{"model": "self-supervised image encoder", "dataset": "telescope images of galaxies (Galaxy Zoo DECaLS)", "train_examples": 88335, "image_size": 48, "crop_scale_min": 0.3, "horizontal_flip": true, "color_jitter": 0.4, "method": "simclr", "arch": "pvt", "norm": "rmsnorm", "norm_position": "pre", "hidden_act": "swiglu", "mlp_ratio": 4, "head_dim": 32, "fused_qkv": true, "qk_norm": false, "parallel_block": false, "inner_norm": false, "moe": "soft", "num_experts": 16, "moe_every": 2, "expert_mlp_ratio": 0.5, "slots_per_expert": 2, "shared_expert": true, "patch_size": [2, 2], "depths": [2, 3, 4, 2], "widths": [48, 96, 192, 384], "projector_hidden": 512, "projector_out": 128, "projector_hidden_layers": 2, "temperature": 0.1, "residual_init": "scaled_by_depth", "optimizer": "muon", "muon_scale": "match_rms_adamw", "learning_rate": 0.0039, "momentum": 0.95, "nesterov": true, "orthogonalizer": "polar_express", "adamw_lr_other_params": 0.0024, "max_grad_norm": 1.0, "ema_decay": 0.995, "max_steps": 6900, "batch_size": 256, "epochs": 20.0, "lr_schedule": "linear", "final_lr_fraction": 0.1, "warmup_steps": 340, "weight_decay": 0.2, "adamw_weight_decay_other_params": 0.05}
Rows from block 8, named by matrix and row number. Rows with one number belong to one attention dimension. Each number is 500 + 50 x the weight over the matrix's rms, rounded and kept within 0 to 999. All counts start at 0. Numbers have three digits each.
# v: attention value (model.blocks.8.attn.v.weight, 192x192), inputs 0-63
# proj: attention output (model.blocks.8.attn.proj.weight, 192x192, transposed), outputs 0-63
v.8:568596437401536552480534634509463543438483569458508529493475454472536591488556506411540565451449471492532520546450457456435564447462532546523455517495564466406390533605577548632558585433450470
v.9:590636455437499493445566533513449531446410559518594476437549552507400476538553486513534534427545521436549521554382433458377573403469533489520540489509484453373394464527475566549493592462543544
v.10:520505490516431443513492499507517458420454538515494462387485471482513524491553464401485682572544441427443532577486568460477541596527554516539457531487391468415540402477621556565438631404603511
v.11:551533535492436531476538537431544499470542532504472549468490530461584483443470493416429556429487493489533494466539486578473528430574440513507517517523518408513448459549528435501443516493479466
v.12:472466519489408508462425500539648363592536484474471558490444619454528466440479446431345483549423537504618483495540455484562505486494478441470518581410485456565559617459516428531506514580428497
v.13:544565479496490452519522434499518445507453607466542537451498602460576543597535540517513557592649571479591470500457417493490526542547553497597459540524471479393503522570477539538478526480473501
v.14:528482485552513492421491497557538522562443508528517445502508463435490530479485488444476459494433441483475430544517517397480505527393471512479426515493474517447457586424478513557583501457511469
v.15:503555510510511486510497475505519503520425500495518478483533509493532559622496567595612585514654596428509477444388481619517519635553542449581458528577486506443544439544479537392448489521588563
v.16:616579443459522480424467505455480435522450551472516503441499524498516590530536529446521487554574551508562500530494473500487516486491526510514448533448451466400377477513492513592451454382535552
v.17:461395537532517532507482495566599504551471411531447502508451494469515491585497538524489422496452489496530486524520550485532486517482453501403484514503473560505512599469490498493509459529532537
v.18:552505499538463457540511478517493457573416481478506498438582570533506487483523491488502548516578492429511491492467515526500500491454500434490533467532478461513533474496438417482514585575572505
v.19:437490491539571488483441441482534531482502517448463486463506518504500523614534498433445433527569432503511474507487482435471437513428501461509568579420460573510523563547425438473480509517546439
v.20:424543513527469502528542473471491585467459429529588460502510470478438482536497471622519542452582519501510527477412505610446516542650466455529484479561525458526560409503555525417433502553575524
v.21:659536457492520493429457513477580460526460547474502571373491486484530637521591493423448535558477656434584468484554495465501482604472514507536513581507438470415426461514591447643533519419494552
v.22:480495440515512491526503557533465518373504552496487431496595473516553494452568436473524563584445440510479569558425539471397531526510548519477532487490504527476496411505490565567480523510508500
v.23:559446563522528497434420491502542503519529409537479451561502462490516510526552527542453502527480495587528439472567522524492464596515431437494522550511504546549520554488531491416496397524444485
v.24:440500506469556450536477561568527507518511503495512517556448564448536521494468496546467431497407437481510534526447451542469534426438435518448522508499558474474507652487541564553521491570495470
v.25:419543498497468484570504492511499476499474519498567529480466556503478473447444484531458530519551511389489543458416500559513515549548520465530508549521565484515548509482510507500454580595512529
v.26:504558428460530440516557526470448429497481584477549559532511464515509548433438546502484443507482487550472552452545404489479501420463470665550525453515544431494501540525538486570539516421468444
v.27:510517567502573464482484497517479462558484549466509497539538584463485512542534480505477400520606561568559551550559473522562466455504502511474512453507413544471490552481446470478462463503501484
v.28:350562437511409548583589464523455624400457529499542433520488435592435467508502482554556559450448447450446530429386540604394476552624482509570559488557704469575526367573582511480512529567527473
v.29:447499536538544505502471447489537527469522487469495506496527510507513497560528500500472492549620511528582523512513511496503495517548486438465483523450446542539568467576427435479486467535512474
v.30:504490514548481501451491491508498452487561506532424478451524571541536415454490453466492559509509508461446536507488525574386509554524522484471513494551531511472472468462449544451429461535494496
v.31:443551501488535449534488518459477586455575500517498521551484508468490500470455489488511501460458452499444460500448499501412477474448479454498571525511555462544512490477548486458408479519492418
v.32:517483504525544510518437516470534538538510429520561510486490538534539506520503606514442431549436537530426457441486599514561537549453451479480511489481542474541534586510445373499501412501440406
v.33:484487503579600559438505561618598429480535493479514548479476518448492521470554500483462474550445597471451532545488546461542477415489431519520482508547486533551502598530554493508519495538498513
v.34:446583544553519480428577507546580346447547606483480522486501535453423493453543451495437544520489492360516570566521535441468523413474532607565480549628454569659592523525484463566549609542418586
v.35:494506489496497504419512532661409524592455517473551458521468511451483534476548543561460515451572535571597586549465525494484605542558436538540441544518550598555518463477467518554412453570477516
v.36:517581533509485449427521419606444465530500582480452504501420544519556515492558486439489534464551538508593435501507519441523555571478538495499482467467465499534501444446446532495480528578439524
v.37:503457518487480504443545507507457502529516449534464570493498527488524506531528473521574509480526505455443464530506559543482482525512505498468444472487431472457458486378464514466430523489436542
v.38:418475510541466571469482518479542525502447423445504541475540505529491526455500615469451513521454553552464453451431638475467440532519474510503478542523519516534458468546497402501551482451482454
v.39:495520477431442510574511512480462596542488539513461477506506476436512426608545476561442537429470508565514524515458491542568595527551482433475560481478486536438429521592510529490459459531558471
v.40:589438478543508478527453524429420516479510450480557468529534538483480521463457528552545435555452461431497507551514459610432465481406502541450490484482531524550598532490470435522470472507528450
v.41:516471472526474500445521560564471508480497507531460499509540499500489533545480551500504520484496528547497517461473490499518532526457493456483497468482509512502509462488507515531505470484471527
v.42:554482553499574423482475471472505464508462431503545482505418620548510461580536504514458439513521544478471447523605485469624549489488459483465526505435448424572502591443494484515502525488415427
v.43:476498573504506416414537442567497573465506583498514538521465530473502489597515373511542462509549523457511453500522431445462479454517539446504525463469450505493480472426467568489521557535525481
v.44:461472436482476596473495529603475562491546471507537506461506478446504533449564520498480539468434512517407488549435551516529499508474485506539397528537453474533423471545456466489486443474516482
v.45:533483469525513466479414450548484574500542505501550516493445515496546525470512495445514601522457486439475394491472513499500485618462509525512461559513511479561551466472440513463495473545465441
v.46:427437558523570549496427605533585579507439389530496520489453498417573580552406514573488540521483523517439406490543450512516395513555556518463485537513508407473390561468477514529593542399468479
v.47:461500566495555665448511601573557474497521466514537494431476503401470475467518581536448466511505486573432591564495577517458438458610424515523493559571520510538472600613548408500546453491450511
v.48:504501439456587517567549573471503533458502471540484527563564455494541562451418450546557569480474559521545512527606338585601473450499511462548564526545468489458359493460528568578553584446510528
v.49:477510458479406477521589427528511515456482511514491550409599465503510528541434527480511517489507544543492467466472458476549450492468528502546485446526463469492475397478552570554500558468527536
v.50:539472511507459486518538505402465473481481480555425495467566468584514468490497614502544522475506491579497442469461494512435470602498477496529442466492461458454522463461461492446476479407451498
v.51:541534479494510579488541525551412491611492525462505471502539501527522557457534615566458487464516561603552543553409557557507514495538443521556474462519488555484533555544511433484405393549458519
v.52:528502525492450434494545439436455511409549562534480456551462537590494439523582435473622524499503429424478478548531461460432505500485556489465463435499451476544511484476490527508508560518544486
v.53:521570488445488607462495562534482564490502488470513474522460465446496512488521540511532546408529456507483546477429546497482482522590421580539481570555567517500521467496457424482429467541495490
v.54:329517531441488613540523517432560530495506509421523466504440453483453500465519462484477601503488458553480516479398498476441437421630509548538558582478562534441473510584606445469563534463588484
v.55:532426507513473434545468502482501507508487473505488508500516522543495485560528525532488435517468492417485414515520523495518516459463581438398580386545545502485501473538423485470557528502534456
v.56:675543433527569474460419483525422464576465519518525479496431532533576412495580543512502484375516504523517490549561632429506512563508465481480451525488381420521514554575446472405336403535472434
v.57:540450483479508552499488500511474511526528510467460510503506473509515579539500515501517467530532520486471455479471438501535462487468463542492495460464551483460499484464521488476435482519487490
v.58:461508558475460497471543498519486441560484458522523538466462543468514503519504542590467503457531527540510465541527537494430415454558557519512489523553482496516488523468526473516587513497494571
v.59:515541486500465526510551575555420520429517535535396453564492476498502460480502499570578606446522500528523552523470457509444481533558486499588467519502485547470482477491487503491439481474490547
v.60:501513553527486408504483471583477552481480563549494523555520505500532531472476479484534523485456473462532482506506406485471497560473553508468423481560623490504544507445465532508505514478418509
v.61:495528505588469453443497408488577482490503499479495542453438592550502510525559552486524450539459462366561458548511578445418505490461516468498457468522466502652635511508423483472465456563511449
v.62:523458395502594479521467598478419493518468481507438477573441458468503566541531499550465481468595472533566546545486414504506548500535489519495509472442434475428518531534449530503432471476468482
v.63:421463521461447457532516500435456493484495562551403460583487472523502479529483463527530509495571470463546500523502420512416562493534571416515581477476500474401460469444452543501464534457519492
v.64:575560486539468432433509546472574518485533576522501521515521492463476523510515468485405481441512549502390470518586488451491432521555525480532488499484477422450550496466416520526488506549443469
v.65:482505550471579510566607421480544610508483460488426531430464457573486465479555511428539444570456530414411540534512444534480477508473503575524604509489512475582497470509516605517514598450556520
v.66:535502445514451445492517542596552446453510461588485590488550604439463517564489506615377575444553622474470388523536534490433479579534526483438500498437549424415541418590521415491409467613437473
v.67:535534490435459467494519469506567564484431512508441523477491429514490510553621523503470523563510519542567548554479492470456466523536500573485484477483472477503483474553529516515380487449509530
v.68:619539450441460412499460521508418547452391469528459392523515489548510590514542616492560475487561462538528458466484540493481574542489492390542405503495450543507438496487488464484450447530564527
v.69:584490515532506460480559431495559442375512501492489533506617517476501491488498511442486470537418493484503554560450521523486465427484515530554473552419462444514439496409573591534549591520531527
v.70:461448483591484509525580455488517519493496461497459487511429434513458503461569542365496441473430543469498578602498458512569415554537478538474435486543528525542469553491470596437467576525530482
v.71:416503441508480531514471533536421521540490479484563465540439503515473458455502487478519531495489525542435500514494460514454515530547528496455514468528539550469537528530480466490411470533525528
v.72:487513529461442450543417591579469500489502467562479432502484398423463518490566524577562548399608505626548526465482497472557573527599523530409537638434566455433470438522503432544468496528500436
v.73:439498480525483545522503499542449530540471510535512474537480466536485478492550471500484529532526480541427525515540477468538464520498473499491461447555541569544473451526525517461470506434497519
v.74:447478453589461552457433483414474397563467587473523541476436512483521561488601441535515448479444422460616509529502477410482538518484514494440463501563461552487452579435391444472551493503529460
v.75:430461553478451556512486564572540432479462435562516467496529474458520477600518444567474600494620549567457571491543549429569541505564421511477420376501590559445469427598474530496463500515480516
v.76:674556500480508444494492492404436525498491585525570436532577510555514551446613495472513349505483464542514439497576513524520494561485557462494519641508402377485457549455484386551525520670494437
v.77:341411518426450505554549456497447505540567507433457490533469407612494477457551506365469393568390395368434647518366416522493456456460516500484479531578460498641491633381509588539648608433516434
v.78:451541525490464456513573534501463361479533527497549590602529591469479461465461438539459431591426450423465516518518535540425399493490567456497530509460492487556471496484513445528573520441488534
v.79:358515541509497578658524475524381391496485451443513467499453529464494469509464386585613501538566480462557548548488572497497501532478452504469548451550511534614495467522579446503626533587570520
v.80:467479404481519482570465452494338466574500461499566485589564479475526536374530484568651572642556420557577575549379518518475528612415525484410542502561486541607550496483526279452333546466551402
v.81:510591507510501509554412473445462487457497520468480484502393548482529560483466430489499463460517479484465502500517530495531553533522492449445526610492452466422494485468526508561564491560498516
v.82:483472504454463589527547454496512445547464457526501529402476475525484499547553505518515539573459509486504536456547557471483441533479519549477522438472519527500453457476522533538588537521517553
v.83:530475570443484594527534485485542547512516474493457481532541530578513476489505580456484470542444519448432563522405461565430441426437487525621628588508468508614468560467589628551558560484635559
v.84:412432567537469533500519495464590510496513581421533485424443513521529550480517473436491484504455475435512568462514498490479458467527456524526470511555533486551477603500511592507583506465444507
v.85:525515501471492568466429521477407541502506553429548397484341590425541583412478490396565461418505467601539470427548458441452497514418520480475529564522395521493560563414513531521538500620631518
v.86:364519448501567513652511488514450370556539466485443574484412561483424462418442438548500485530560509452489508540581548543531517577481557539455490441486562468522443491509506451430522607468475425
v.87:364503507557582555578461575506613542483612515487454484569566522602507446449450514488506635527497645467381565549465432570474465453541423622592597539454592520556603481644566502558493532585484573
v.88:417441513522442459473466542550548489456537491493476564464576592541548500502470536486394530459396551499440417576461434584488477453581539495487526498427581460457561495556543523510453428524421512
v.89:486460560501438603505515491574533570453502480466592480509498495520558480488509564404518544497497587551517618478453464533507423474526521569521580555522505502542502560532496525537439481585502577
v.90:535440587456456468412636502417586500459455486542468600417523537488402558540519559470397402460508570479532373460497530522486410499537538410543517529487434452475470471494495541524599542507485525
v.91:464439605480518490489533506527512530482503456497528609523574477457468481501463536464498539491578539498608432556475492543493483585538525479427469420444541451452594465603440408391429464478420430
v.92:522539486516488442574553472423503496386496495451451495443513487470498624475517521419538442516539484526500540514544562515556536464480489504507481488388498523585409431432592553504534482509599540
v.93:451438480498431502418475458518412502468555417470467475436432446476478565533468499540540431388564538498557433390500538509548572425571484464430487493530513484505520543442490501472540478539474440
v.94:364478501514369571589538496440433429466501438464480449496373497426463504443522449492527481448575431531507523546539516470552495560509474494389419477495591500546452476458477537465617530487534444
v.95:413523484481532547544525500466460469517518400518467529432456539452465502537455439613519431474475539399493481496473518548540473490488494434420620472537500548505532469459554523499557574485517496
v.96:494596518567478459493497471469490530476436573589530574461555579466390494580460549635459409462513449521522426531534425571481492527505498441595595549519519502562584540492464528497504475628512479
v.97:480467531464476542585512569503509525551548561481439490619444492511540486500470572490523538550445486482409531538509496482485499534544534496465561490488576416498542407562488536454527485367478464
v.98:565418536529480461606483581419517485437560501461519521566384461418622493459511575450530544578436518563471542622527468605532454412498492521414485453466505486398491475540548476412658550472564502
v.99:457548516607564492481412456508498604505472486481547523408533490547541558495484477502622457502454489555438474475553422460465544435417506483467520528447563547398535588471524484514413442528438481
v.100:526442554534509533538451542519511638448525627402537488463415474498504562471504421386546587490368542576424556496512504467486469458397452448512581443409547541459486542476573463510466522589420435
v.101:521455533591549510564564432498444514492496462417506536496523448519496588448559483478535435468528503578490572595567384444578429502446588454470549472449556537488498587418568534538451433595516456
proj.8:506409532509475375517467515465555592534506467430465472512510540581421468503528416522509396538561475564417555484530622479481505584513533590545598517397442506547518519453548416438487517537473592
proj.9:506391511564505464482451544468460616568529495484459518548457483526498552473516447512492361519539514574454485465516586489544500588514518483595472561406529489518507482503600443487526487545557545
proj.10:485504588550540424552404521449493517543387474424542455574518498471452495495539525436532492454535602600559481566588535495500436382506555503543600456401509479543450567503441368538600466569423516
proj.11:480448502463454399531496522537490584466488555457447461548480484517487528528586461547506473538533517547444586505485567476541570561467526516475492513404447536483516538547493505514467485486496549
proj.12:516574481417510573619557456534453473432491524532515488498607445436530493563444589529529546485406466483473480529530443628557536454545428514533476514642472587539468424586418563412552463497373444
proj.13:529539394465476520525497584452467486494530433483437472559494381496536469473456473462497486390371390469557429502556490591564451547566461487486532467413532443474533504458564530501585503564529533
proj.14:509525571473501539556477448503559502493535473565464532464574612537478501544533566485535465481527527605533487481419586566509549457515493508516536510572523472547476396530453469540428532522500479
proj.15:529498473574507543489478545446422433500526523512500518523451422496538476429474467475453482475398414483576450508565476430497408472530406442399519466433535403478529577460527487599516467500556483
proj.16:481446594488516458525533528534498504536472448467505539518524462502505505474459480515460443469444482526534527520545514510550524519503455484534530496538525524493503442484587489457500587523509564
proj.17:503604532404505528499531431521491497478538517512541537455587510463549535520440552539448530497498512510514459490483457562473586467434486498529513404582500510515501491508494532497474492422489433
proj.18:480506526534453508534467512476413496443547595554459503502496426501509517500563489553492480565478476497403477492483496445542521438542510482520497538509478502469517441444489544505498388438496471
proj.19:534496502490457476545581567454495412478473454522561481509504510500497515484463523483611559470425557519556491507532576535559566454489541508469477449572525499562424427407474609464467522457404502
proj.20:483479457547492525369443529488446473519566569500463487558422443501564470486453472478414496544461528428486496488473484442508434493433491437470510492397492448467534637530513445587519492521544464
proj.21:492496624445540364616568540500504439542411479459478520495601471473459489490474574463493500505476456569572491535561569625524459415526437539519570489539512553516493447510445523419542516533457479
proj.22:454514561487511429497492491483475521523417430440510571447445536502461489441513532495511471486539523491444489494618503515500522456501513519536504562479461464504452560494518431400515479485539496
proj.23:464576507485536518542524513523541426486453543488496552467519509501508500432417541442568541533434480398504531488464487569500431401512465520474502503512516517472511447527444536550448549475500472
proj.24:510525505515454592395498423496448546487574526519461538433545517519506494487456476557471448512505396461468438486522481519524508494472535506599499479590484481502468499504510529429502491417483433
proj.25:555489435522502530446503521483445523493546513548470494533463436505585524534514452514497426452452442535474432539491436494531463482440497461488477490526484455507464516488521540495590402467506450
proj.26:514423474487426481436512501506492549538553480425447495497513439503483460545547411493491507508564478456473506478512522538539389549519551522546488519443481497466487453466457470530566523499532564
proj.27:499500478517450529499522542495454460504531488561475484459560477565514448512469461513486531530455451412533424451485473477499502534494449484493496515535555497466563405551589563482509512466505503
proj.28:547386429532506447389495530414513489532538494490483488617366532459546554446489453577453443558543483553428538476472523428465496499453555485458484547400431489492465566486502456510541409533564453
proj.29:480514485436448477490522585478460454503497490518529466506501463506504504489480427488509541504430504413503496507480500508543560482446499522447541440522525505476531525466531533495502574466477491
proj.30:515492516473531518547489504478522572459460512486527501535430479468555564466502542540538492434521517565521473491549484461528525487496471479468446530473474463465498537513534468476491480495538499
proj.31:533478503607505489430487412551443511491453477489469491464461574549466458456507510480543470531532526505501532512497487470488495527499532520512449549478495493478433525512471479484462521541430579
proj.32:485530496523467523529528549450503477439533519395481545450494384462427411487439477450527536486455471447510561495444451477474469506528511502459495445554573455529539472426448541518418535437520476
proj.33:521483505456479499470522486420482483530517450472465491526499465494449482539423536534463585429493479509530483446478425519467517518459437516450493466506586463487481453410470455510482482437448552
proj.34:555468461407508472512526488456502487543402452573449510573558547510546580487574590556526482405494510609473364507521497589529551507523493555470517542423502446360442520428526509492511438480544563
proj.35:487483467475467606594530449426483487491570467545431510551406569514570510521489453496551484513487447442477453427523489563508453535545514561490550423526469429497554550525503453422609529465382429
proj.36:467491487456470553567493511414530527447483512540481489572603538535496517444505466584498469538521465433466486524484491469421454428513479554469496524510488517487535582549521469487535445504486429
proj.37:515582482582464577546499487483547545434478540540482456508516541553413483491469531533481516481516481477559502509582506516540486477505533503437580534536527518529463578618498523459487505557520439
proj.38:582505543474484522518524461517502479499553528525468479474425500553480427483498497524482566479524474482506574457423525487546606504494494475477556479572556422501554493449481532461411550470532607
proj.39:480513426555519460466474538546450454479550471466549491474458503479562605510473493468557432464493510422486543530515474501502426553497492482563511532440477549541573501498484507522524519527460489
proj.40:479495560508543518488516481488521512439488540545528562469488466521472429507489463448500546586519519530468485443497556416562548409540534515519442442546505471482466487476514511476472535459446553
proj.41:515505551452504520526484474455503516495505521437504487499488493521519503452500463538489490517522499440526522520510506495497519469486490514474503486516493509494487520490496458460488510460540465
proj.42:479536444466443488518471552491493458489556500509559493523539352510457479430518524494483514480427534473472539449408450542426458475471521515445487457463549549471565480546503485526498442453533475
proj.43:462465467456440497482460507465463555530480479511473466514513499460478501469481520506475552504506455538536459503461528498494476494478514571491489583471523547483483505538535481530540484505445461
proj.44:489477517555538510548578520440531482449507504601482459518467571522498448506444494501530475479516506462496551462498492514518520502538460491509582559606554484519539531484524507510437511528440527
proj.45:414542573500509555546516499442505532429492552519466499542534513497451434474465506505502445528502533469515521560493537482488469466540546558477518462562535485495486614519485498521460534522532488
proj.46:516492498540519530533466470526460460590602511450523441524462475451330410515520592397524456429411452492574642484531490469479508487433474407463547475450578572546592489562456447440451431477521489
proj.47:587447471489460468521526493490513441576497453514476436508436532488489447518482527508522546453478503517517481383430486528563583518440475459487530513578591422549575446489524504548476531360508568
proj.48:508433492545498404454480490590510464613402516455569454481529536487473524426597539432448420460501452553571604497504455446529427404460489427437426530422458581448522490547509409465561466481509471
proj.49:576474485551484434459487493516508580548398560575482427494498554502565482479599491516454468522565455532522465556516512598488545442521570472527491548507481440476438517533518522549548461550540484
proj.50:543583522498485481506450458642545541484479511462514505519504514534463505451516466490415476534525499441498551511540522493534570460473534456441568509573524481536457524567521513507469540556599485
proj.51:494490463534466514523519466465513504426524454480483531459476538474477440504437397469538539534528469437478516442516476489539461529526475499450508493563555405566541444455464521495501626460427434
proj.52:444522528488537485435454499523601568502460516541581466485545528499562622436459445513439489532593559578528481550558551524508491472472564500546482525525510543469426511518600511548532484532588504
proj.53:486424493505468507544531459465529527492484479630460465498478557522545476501523478509527436602501493593522452506535458530499557544524567440502531500563477466543521516546543543488630535478468473
proj.54:563470476520471405434512526553507458535541412475509578450466524436532507567500552530573526477481510559563558523525568489534526664468447419548399515429505502549513432473493521514517518497464608
proj.55:455569530521600495480453456489513480495507543469542509499408455514468518490451521452520547517493514528518509510486478470472496533485486541527513522410464526437475558478561507459421486497488555
proj.56:350536539495518609608517478490475538379625425556431507535478521522433490491403413518456429560490510463404519420453392522440460454527485504518555445609592448565561454437487529514499504555477392
proj.57:524510480540489454524513500510536519406426510554507526498521453504464445490497459508497517579479483539510496504510533499451503522528510455476444516542458489537461516515500541451514494505448542
proj.58:531553451544474563507444465490529499539581438472493468482463568499410483587482521464520529481537507472529508482544493529545529526453450534478536450450520465506540537558495495507440516487503485
proj.59:433453526465522482438482421532543464581525509450555479483488506487486581525468547528497450512498521446531511536574483506549481510454491508512524524466482498565526541548536496522594580511467404
proj.60:435476528446488564511441506467531520516496573521529473527440504480470499510547549433523445591475487533493469552559508516482504464481565576470547512469452515474487521556506524552522510543549451
proj.61:461551504437513535528455442415464502420515509576523500557463503534483436463458465470470571489485522544431414434477484535489531543544508615505552490533569426403461538471547544462430566510472539
proj.62:409470559464489474511479493577421440479546501423573548425502439454376484426470455493530474516403529420454521435475468454498413500445446470518427550411549580590578436489454459407486521467391484
proj.63:502534519502537491482514456591527520510487498441591480533478524503564571495492511462483470453461469502505498509547541496519464525452458462526487526434425624507499509575533475427584489527505446
proj.64:523453519508449543585579462563501456524516450527497406478405504553565527465410470516623491521527427436520482500515557433500566488499533505555506531489566534556512494512519517473536541414471461
proj.65:580514509514477491475539562476435427515557426500612503525544535415571517530413504546576498471541447510565530614514466469564566465511478451422412501506530544432585482525484483552435559587395476
proj.66:488497588536578470380533388394517508440468617447607578444449319668540570511435451554553385521492502443534581481609532458512498363534462550521638529470502535486416615498553549473647514354509500
proj.67:500492541532537544490476489510441475475535482530537546532510575479566491510479491500576493539493490466484479474526409426543517488550477520507474496547544498509535506458448496521572549540484488
proj.68:467466625523538581500493467616535560542498600590523574508451550486537401512503447461527527602554507496433556518537438520533399517542537541520538482558455456514532547448550504479607514464474503
proj.69:425454529513610464616427621576435504591526489426394456561500518410474470555538543474565531476519516470495431502559482479511496655503436455501503422509665557546609428531425517459424447554392507
proj.70:528461476454461505479516522563541603544524439542520452473528589442481524483432448560553513603502401564513507444488508511437513445503536576502518474491497466423551412495489416509479472569473558
proj.71:557530493507413515442582443427612540468473508557478465416466508528493513480511516541444447506482458475530504478483511481503476456517506508538475486474443445452482564492527492497513495487531478
proj.72:545531534527548533466637415435555479444431580442542484443478589594471507475373465462479453565395536438567532486475526481498494376496398438515483408519388577476432563443496533488599540453490530
proj.73:533480504501505507443530481441547500495523502550524502428494552510506495498478466505521530490454474485535483475514510509482522483536449510496451533497408460423459516410472478560526518554522481
proj.74:486455394460549584538527497577633612520536410509419513515543542474402532433514590380415560531499463595439478340530520572419494451431580500645466536543529448570426349493424434530440496495468530
proj.75:529542597560494474408519422381428447471512596449550593422532526589465471461451477395548431569410508512631472494485482506461483443530457547499493599460367400498416587358487507504586502506507503
proj.76:451515503531512566608451515668587525555475464500375529549438573420457454522421476493504568496502487463426534472492534508517423484551441446507516392600568615572576472489454533412500382450532539
proj.77:622514487528527527534453596566508602624512468584454393475564688320530515492436468515583532394503439650438370501594451553544429579454538409500448527431480516394612367490530457528275509589429553
proj.78:512433511462601549518514513564510545506480496491401381431533504438517551496550524494518544373523544488472450509572482503601496515468441503514451540480555569525540496514513539552458565483456493
proj.79:553486474430594452323482458456559600540506575491426566487636533490417451527452494431358541402514544600471529522529483613532365440424489480551506556457424441401437568427470481576514452407491473
proj.80:525470505594514501347519502431666650384377617542452521414476543594347448519616524455426465432370612459510484348458458560535347369486508559532443537487521431400397490491525582593643366437616516
proj.81:530477465423439531565621496582600494558514523517443484563577452522451538449395533493458566513537468536415509488478488489508424491458529439596496423542526508587522568545473441503445479395541463
proj.82:429539595545519484485451536493450473513547476435489550540561562484507474484490486490522495473544440540508501539531435531530533478525435499506484515550437495519519452490434494494447504542503418
proj.83:429458423542519428590474581517416499502477513488459376540513552329486467527462500468521595415490435543476410522573439566557502693560497395442373436445514555488590404584491457449378491592475469
proj.84:516516442479481543534463534551387563552612382525466539516544494416549462545434496555514476494574448675482498529521514495485576561449575487491547450454488443486550333492429465505423566560534498
proj.85:569498429519454577580532540531682518604515420643404483433453539497434440516502468490467581518613418480380569535500592642468475487506502468602437418549554455527500471617585459485382459435515486
proj.86:567567472502481461306542471442547527510475511514551522426553521616425550618527557522423435457460518554552583500519483519496421386412473542471561557491394510419444527559536522571538400511501556
proj.87:549536461466363406459690480406386436416423421432664443417539429483496546532438565627526393503380450519572399503516560407594530616595488458383356513376554504441588516468503566430486510424464434
proj.88:513518554503534446468522481431424427434466523486585476528413355522541560559456530608548418543487502474494479532600576418499566554529412457433565480452490541462496517503534534455497576463485486
proj.89:485525454534497446490471502394437533447529458537407442447529536461498511538541415563475427527478423498465413506475525485456561517555465451491396372492507448479620448477466506442431467503540456
proj.90:478565519566486530645440525595408411514567456500533461585456463508624509542450500536631570532570441494440595549550472469485597467483470467509494480477499605555561460582422486456412553537518546
proj.91:567511501520528425387472406421423499401455594494519500519464404550563600602537504527560396551397556436494522549457538461490531400492459552526568589466451442490371577456517550625597491471502576
proj.92:447458500498561566456464541613437500631572475490361520497515618489447410548559543506471561504511509487524568536526500538522459561422413463470455444554544503455534513597374540438426503514414449
proj.93:537538577446563536475514531562580479573458564497578463486522470478489438412464433535436570475537489501474550549500537564496523476411547501545584463464376549497546587505513465560511532463496501
proj.94:571488528470588524409529428535593541638488561564435445447592636472436471509457479450473552495524526538501528425533508570510492393443454462579551489457283484393436552531455482586502480530432515
proj.95:563463489502531455469552516511537481568479502488511509556530459514482501462465562418515563437566467550507508533531526559490467420449458452579444561472502507430437553570492471461463505496523504
proj.96:477434406495403507548524410507525555543485473507426461569449490521542523396523494509538567440503518513479490580579465514515497532516584447560548492483467483525479451586542532501463547489560464
proj.97:516479518485552510516483471543564538432501496471540408339500503507458462554533508575513451504547552394544431484480469462520485495519477530529436495486459568429420568571487492533506563630584546
proj.98:464538563517568463435489541507500506560520465508492516467510434525509485545490609441464550500498509446489459428508539507491494505522550465497369503431454518406517626428502439572555573522464564
proj.99:511547513473449524578591518493478458522554516547517469491444455391509503566529520394440486515520483532473616458535584499532501507502466496550535471498434489596513555438464505559453542460536480
proj.100:515538566477446512539557478501519519486540458634498416546438395396477478547464559354451498501612502560515509453508509501516553506596489518473451519573496461533572586463516500492505511396499562
proj.101:545607475586505562471565514517365539511489462599506504419505442408573438512515547408418446491497474475489673417472507496522514559427379511376509506549487575583540571461531510554576422451506479